Weights of a small image classifier.
Training: adamw at rate 0.0018, 31500 steps, batches of 64, held-out accuracy 92%.
Data: trained on microscope photos of single blood and bone marrow cells, 20.8 epochs.
Rows from block 3 of a small image classifier, named by matrix and row number. Rows with one number within an expert belong to one neuron, the router's apart. Each number is 128 + 32 x the weight over its row's rms, rounded and kept within 0 to 255. All counts start at 0. Numbers have three digits each.
After each expert's rows are labels from the 100 images, of 14976, where the router gives the expert most weight on average: "top examples" is what is common among them. Only what is clearly more common there than usual is listed. The data: microscope photos of single blood and bone marrow cells.
# router: router (model.blocks.3.mlp.router.weight, 32x160), inputs 0-159
# up: expert up (model.blocks.3.mlp.up, 32x80x160), inputs 0-159
# down: expert down (model.blocks.3.mlp.down, 32x160x80, transposed), outputs 0-159

# expert 1
router.1:203139164104109107194184184112158137155171101093120144095163069122123115167104072135076154183149069134184138171102123147156128126133151127170126134111079146123156151087178137135187126143148081122131109120117153192130100168133124152081159176157122099136159136145125156066177122153133121122164129154081165168111100117150085104186143162186104099082116121112070161176168136097118175140150181105168114119157125147132117119085189184100154099101194112102145194134124077131132127147130098
up.4:167100105149147148080105129141031110116149159163133074099129114109089118142158173175118031109126152136116067128168163171155126155122167134113142140156177188148109139105152158139099130088190160122116134141139094127163165186152112166135135133116110131141144147166058144144067080089135116131126126076133134078109117128207149192154111133126110174166149090126172133102073140124114101135150092107154122100119142136132079226143152161130136208138146104090067119158163133108121112091176123
down.4:159097108116106104087061103074046102099090168111078100118095145091108078092112081115107093100105185097059098094112103100088156109096092108122102099100110090100117107076108100111086171101107118096113084106111090116105100121114104102107088081099114064106089095093100106112094098092092102106096095158104090159107111096086115113094103084100101101116106094097045113074116112123112066098101153104183069098071095097101108151128101132154112122096118103139165090111122108115115101099092123
top examples: cell type: myelocyte

# expert 7
router.7:189130161104114109174176187093150135164176109102141148101178063128113111166109073121087139177139074119185143170104131146164138124139146112167135142112085156135155151080182153134186125148173081115124117110129161186129086165156128161079156176152126111141173137154136165077180126157135109129175138146083156166114088122156089096191144160178103115088126121115072161167180143095128174151160180104164112104165130151140107120095192146104174098103190114092144192133137081133139133157119097
up.4:095101103119119117095090076108108133094090093165125160081093209142129143105165178092139140119106155116097118127130116112106162142141141174059139112100149138106079158170124105116082128155106110147153194117117096083140147101117101137162146087109096209168104137098148102114110114127131151135076117120118130096147124125111152155089115103078134142133092156139187132071131144169097076129129065166094150175098128130084146199224000140131148141125098146119099099130149147154128109105070120
down.4:224143154152143156151197194169136165160168082152173150120148114147148164170156209142126136149151131142182170157142150161186145166157143141157145143155150153147115139162159156154106127144178144151165118154153158193172157160150150152141162154152165055147166133144146157129171153164152154174153173098106135116163133144143162142183157147160171162159145140170154157118114138188133210139167102156109179151151159148163127105138107184139166102166166152141147169162152146150150170147179125
top examples: smear: peripheral blood; cell type: platelet

# expert 3
router.3:173130163106109092189180185109159129149168102086138140101170067116111110169103071121084150179136074130178129179102123142155135121124159114170123138114073139116156148069177138127184126130164070112124113119109151186121099174130117144082152176150122101132167135145116141061176112152124114116167131159058146163122101109149087104188137160178109097086121117116066159167182136091114175136154176102173107109153126137123101120077195168106160099102189103102141193126124078128123118145127101
up.2:060108117121129150089078058171149128092088172139138116155083211131141165068137127128166137091124182090044108099096106139106141134123121114100116097139181126118144110178066116103095125119080131105106161123128102041088152130117150100172113078106111116105098115120106112193082147112141115147106136108147103129168143133107146145029098136058145104147129146109182081132156096163128088119086124134082114158105098122094164133123077052145077107123108158130131062104151153119097113108153101
down.2:116136151157160150191149152118106155145145093157156153138158104147163156149087076132158154168155165143152156158148135171153142173150154174102165152152160149164185168209158156162153136168158189147166113153157179176167149134156163161175146180169157136145158161168173171160162152158150149150166149095229163123171154152147104155154167174138141151178173157113151168170135162152161156166165124142181159164151139167154164132158110113146179126149100154123126156167149150172164147164118112
top examples: smear: peripheral blood; cell type: artefact

# expert 27
router.27:178137171117115111186182185096150139165175109101142146102174068129120122175106075110077157182142075137182139181112133150163132128135152118168134149126066145130155156084188142137185126147171082126131118123119165189144096163133125154079163181163126102140168144150135154075182125159138120128171135153072160165119091129150087106182140170180112110092125132123074159167170147093127180145153175114167119122167132140145104122097187175106169100113187116103143191130129070142139136162127102
up.0:072125123165140167087058047151090117120113144164127128137103166161147148127104126128196111087096221127053138105130124109125113152115118153133120120163151133131151133147094071130028118117113149145115155146124112051127171086128153114177119113127141136133092140128107092160074136109117147156095142098144095085147161135111167153067094115047144150170154108128143104059074103125136059108106087154101176144114124134119120147162085112105099144153089165196119077104139184108161134104129170
down.0:171176151162158164163138165104091158163147142167172153118153128160148140151125130159162161172172131160144165170145168170168108155168157179124156157167152168171136139093168175146123151176144166156160137168157157154179163136168168179158173158172156142146173148156162171094163159169159170143171162157146167092149162155174161175165180159166154159155143163142118175140093162145154167160155114170173125162159159158168158147162118152098176127168132178135093173168163156156150150151164129
top examples: cell type: band neutrophil

# expert 15
router.15:186122160107116088191183192098158136153179103096135150100167065119127114165104068128074134180141073134184135164108132146158132129140142112171124144111075148125154158090181143137189126142159085109124115120126150191129091169144124155079155175160126103128162142158127164067183116149145116118163128154078164164115104127148091101190143154182103108089131131116067170170170144094116175137153177112169110123156129138142108121093194164102163095115190103098140187126141072148138131153112101
up.0:093147132141142139069099102147098145078148163186083119072094168116099117146106098207167101090111179105078147133127141170094169158131121065040132138113134091132074106150145100127038170096182155150078115140128072089113113180115104106108116088123139114126125170088087146190095140114096168126118114160118106161151181152106189093113145147093119106103143127144133105103078099131125092138132119169100151103100134099134153140157044130091103153135127131206116111082097158095093133135168160
down.0:079151138154151160140121081129111148162162163165163157150165131159164166165113098172181154151147183149082152159186163150163093142161163168122166183158174162161138158167157159163138069163164095157164125171166149086164161099167169158173158153160149171175158152151161162078122161153147153175157149118089161143161156156169167177116153171090163155167162161134134154131116163153166106167157131159118126164158164164165168119174107155156150088150137159117128150163172168162174152164139144
top examples: cell type: artefact

# expert 6
router.6:187147172107109104176184185094152137153172104102138155099176068129125118169108074134076168182146073132181134178099134156162132138131146103170138142118076149131152158064181148131184126148164084121124116135122155184137099163138128148075162185157129104127173144159127155070179119161145123124180140156082159165122108122155092103186140154177102096090128129119069163166176150096125171145141175112167108114171130144148116118094191158103160095112187112102140183141139079132146133161128103
up.4:102125128118161139111087083187108117150144126190109139093116154101168122153143081146149132116127154125096125096165106141129131120130081130158137097118159090149104108178139117104071082091111186135158176153097082077120141110106105099187107112079146105128109093114102099191109062127147136063086133124144102102106155137113175184079122140080110157155133103085074133164109122160109086111125110137102096130127074086062115148190061198116155164141074120214167119092117198137126105125174169
down.4:182139139111141157095157144120028121130125156117145135086123127124133122138076113110163129176111069147175132140137123107154084125150115147124134133140143119141112165142081156154079218147170127158137075131104129177159162132121116175107149117124119198131145116139153139033157136146146119173159134020160168143141115139160141117155159133061169120121093162201149127057074138148153126159123092131080150105143129148166124157138112194157139105164104152163239108142132131155126096112131145
top examples: smear: peripheral blood; cell type: erythroblast

# expert 8
router.8:181134167110113095179174188102169140147171121094138156106172068126127118163092093121084155175148062125191134171107129150171136135137152118174138136116057152123146153069177141131177126148154085117129123132103156190134095153124127149069161177155122099142172139157125159082180120156132120124175128140069152172123102116151087098191145167181108102088124127116082155156163152106127176138158191110160101113171131148138101111079186129113165109115191117103135198129135057135135133151122099
up.2:131148135171156155132112088154151119132164097135138129108139198149190147174082213181176130113162124187085125172147161126091124147161160194180120118100171154172092132127094170149114177135115083141136111139167086103165169125134147137176114117153142108146143147162122144076105143147142146184079179101073111076129164123126157175087153107106155174166131176136139132073082133122149098143137123165107122162157170124196146086167093113097105123200128163208131121144129131148192146116104092
down.2:142081094093085093102117104171128085103091108091096097135096118097091106097125203096087089106099126089122090085100093108095130093089098089100104097089096102087124092115097092086140121104103117101087135086088101116096085165101092091091089097094073146097104087099092093127096088100086089096089111114108086132088094095085088083097099097134091090089087096108104103112165093139088100096096102087055113088099107098094089129092133136127093157092129100111151097081096086096099089094111119
top examples: cell type: lymphocyte; cell type: artefact

# expert 20
router.20:181129162101109106181185185085159135153172102092137148100173065123119118160103079134077135186137072129186132172101128152159134137134151116167127137116077149129154155086181158124193126140158084117114114116136141189138097166142120158077164176154125103133169133143121156071184116156137114127167139158071170165113107114156080099196143161182099106090112126117072167167172140099123175142149168107168116104164133131146118122088191167102158098117190112103141186133131068136140131161132100
up.4:097111114141121124100061090123087120098099134156115110138128122123141131106108114098155135099141163144080142113181122039072119088108096130111168133141174107102148125130128090131059167128144143121114171148172114075118166123104127131163067078097142187096134107133115093098065117119137165104088090109104105037158180148067161154071131120080135130146158077139096127053088117121107072153123148161104167098110118163110148209178049176144136142126110116161145119104106178114094162100132166
down.4:123100107091116108090070125152181102111113177084098096160120057111101080107099106092097111091116169112100109097102110067113052087111101092126108105102089125127172092135132096112117134091113074096135145121098085109087113105097101087083095128104079176098109106123115097222118102104108103111115125128137113205118090099108111099111114119106103098117098106104128105180114097046113136101117058113105096100108084104104094081114156050142085139086102113138134098092088108103122096107058104
top examples: cell type: artefact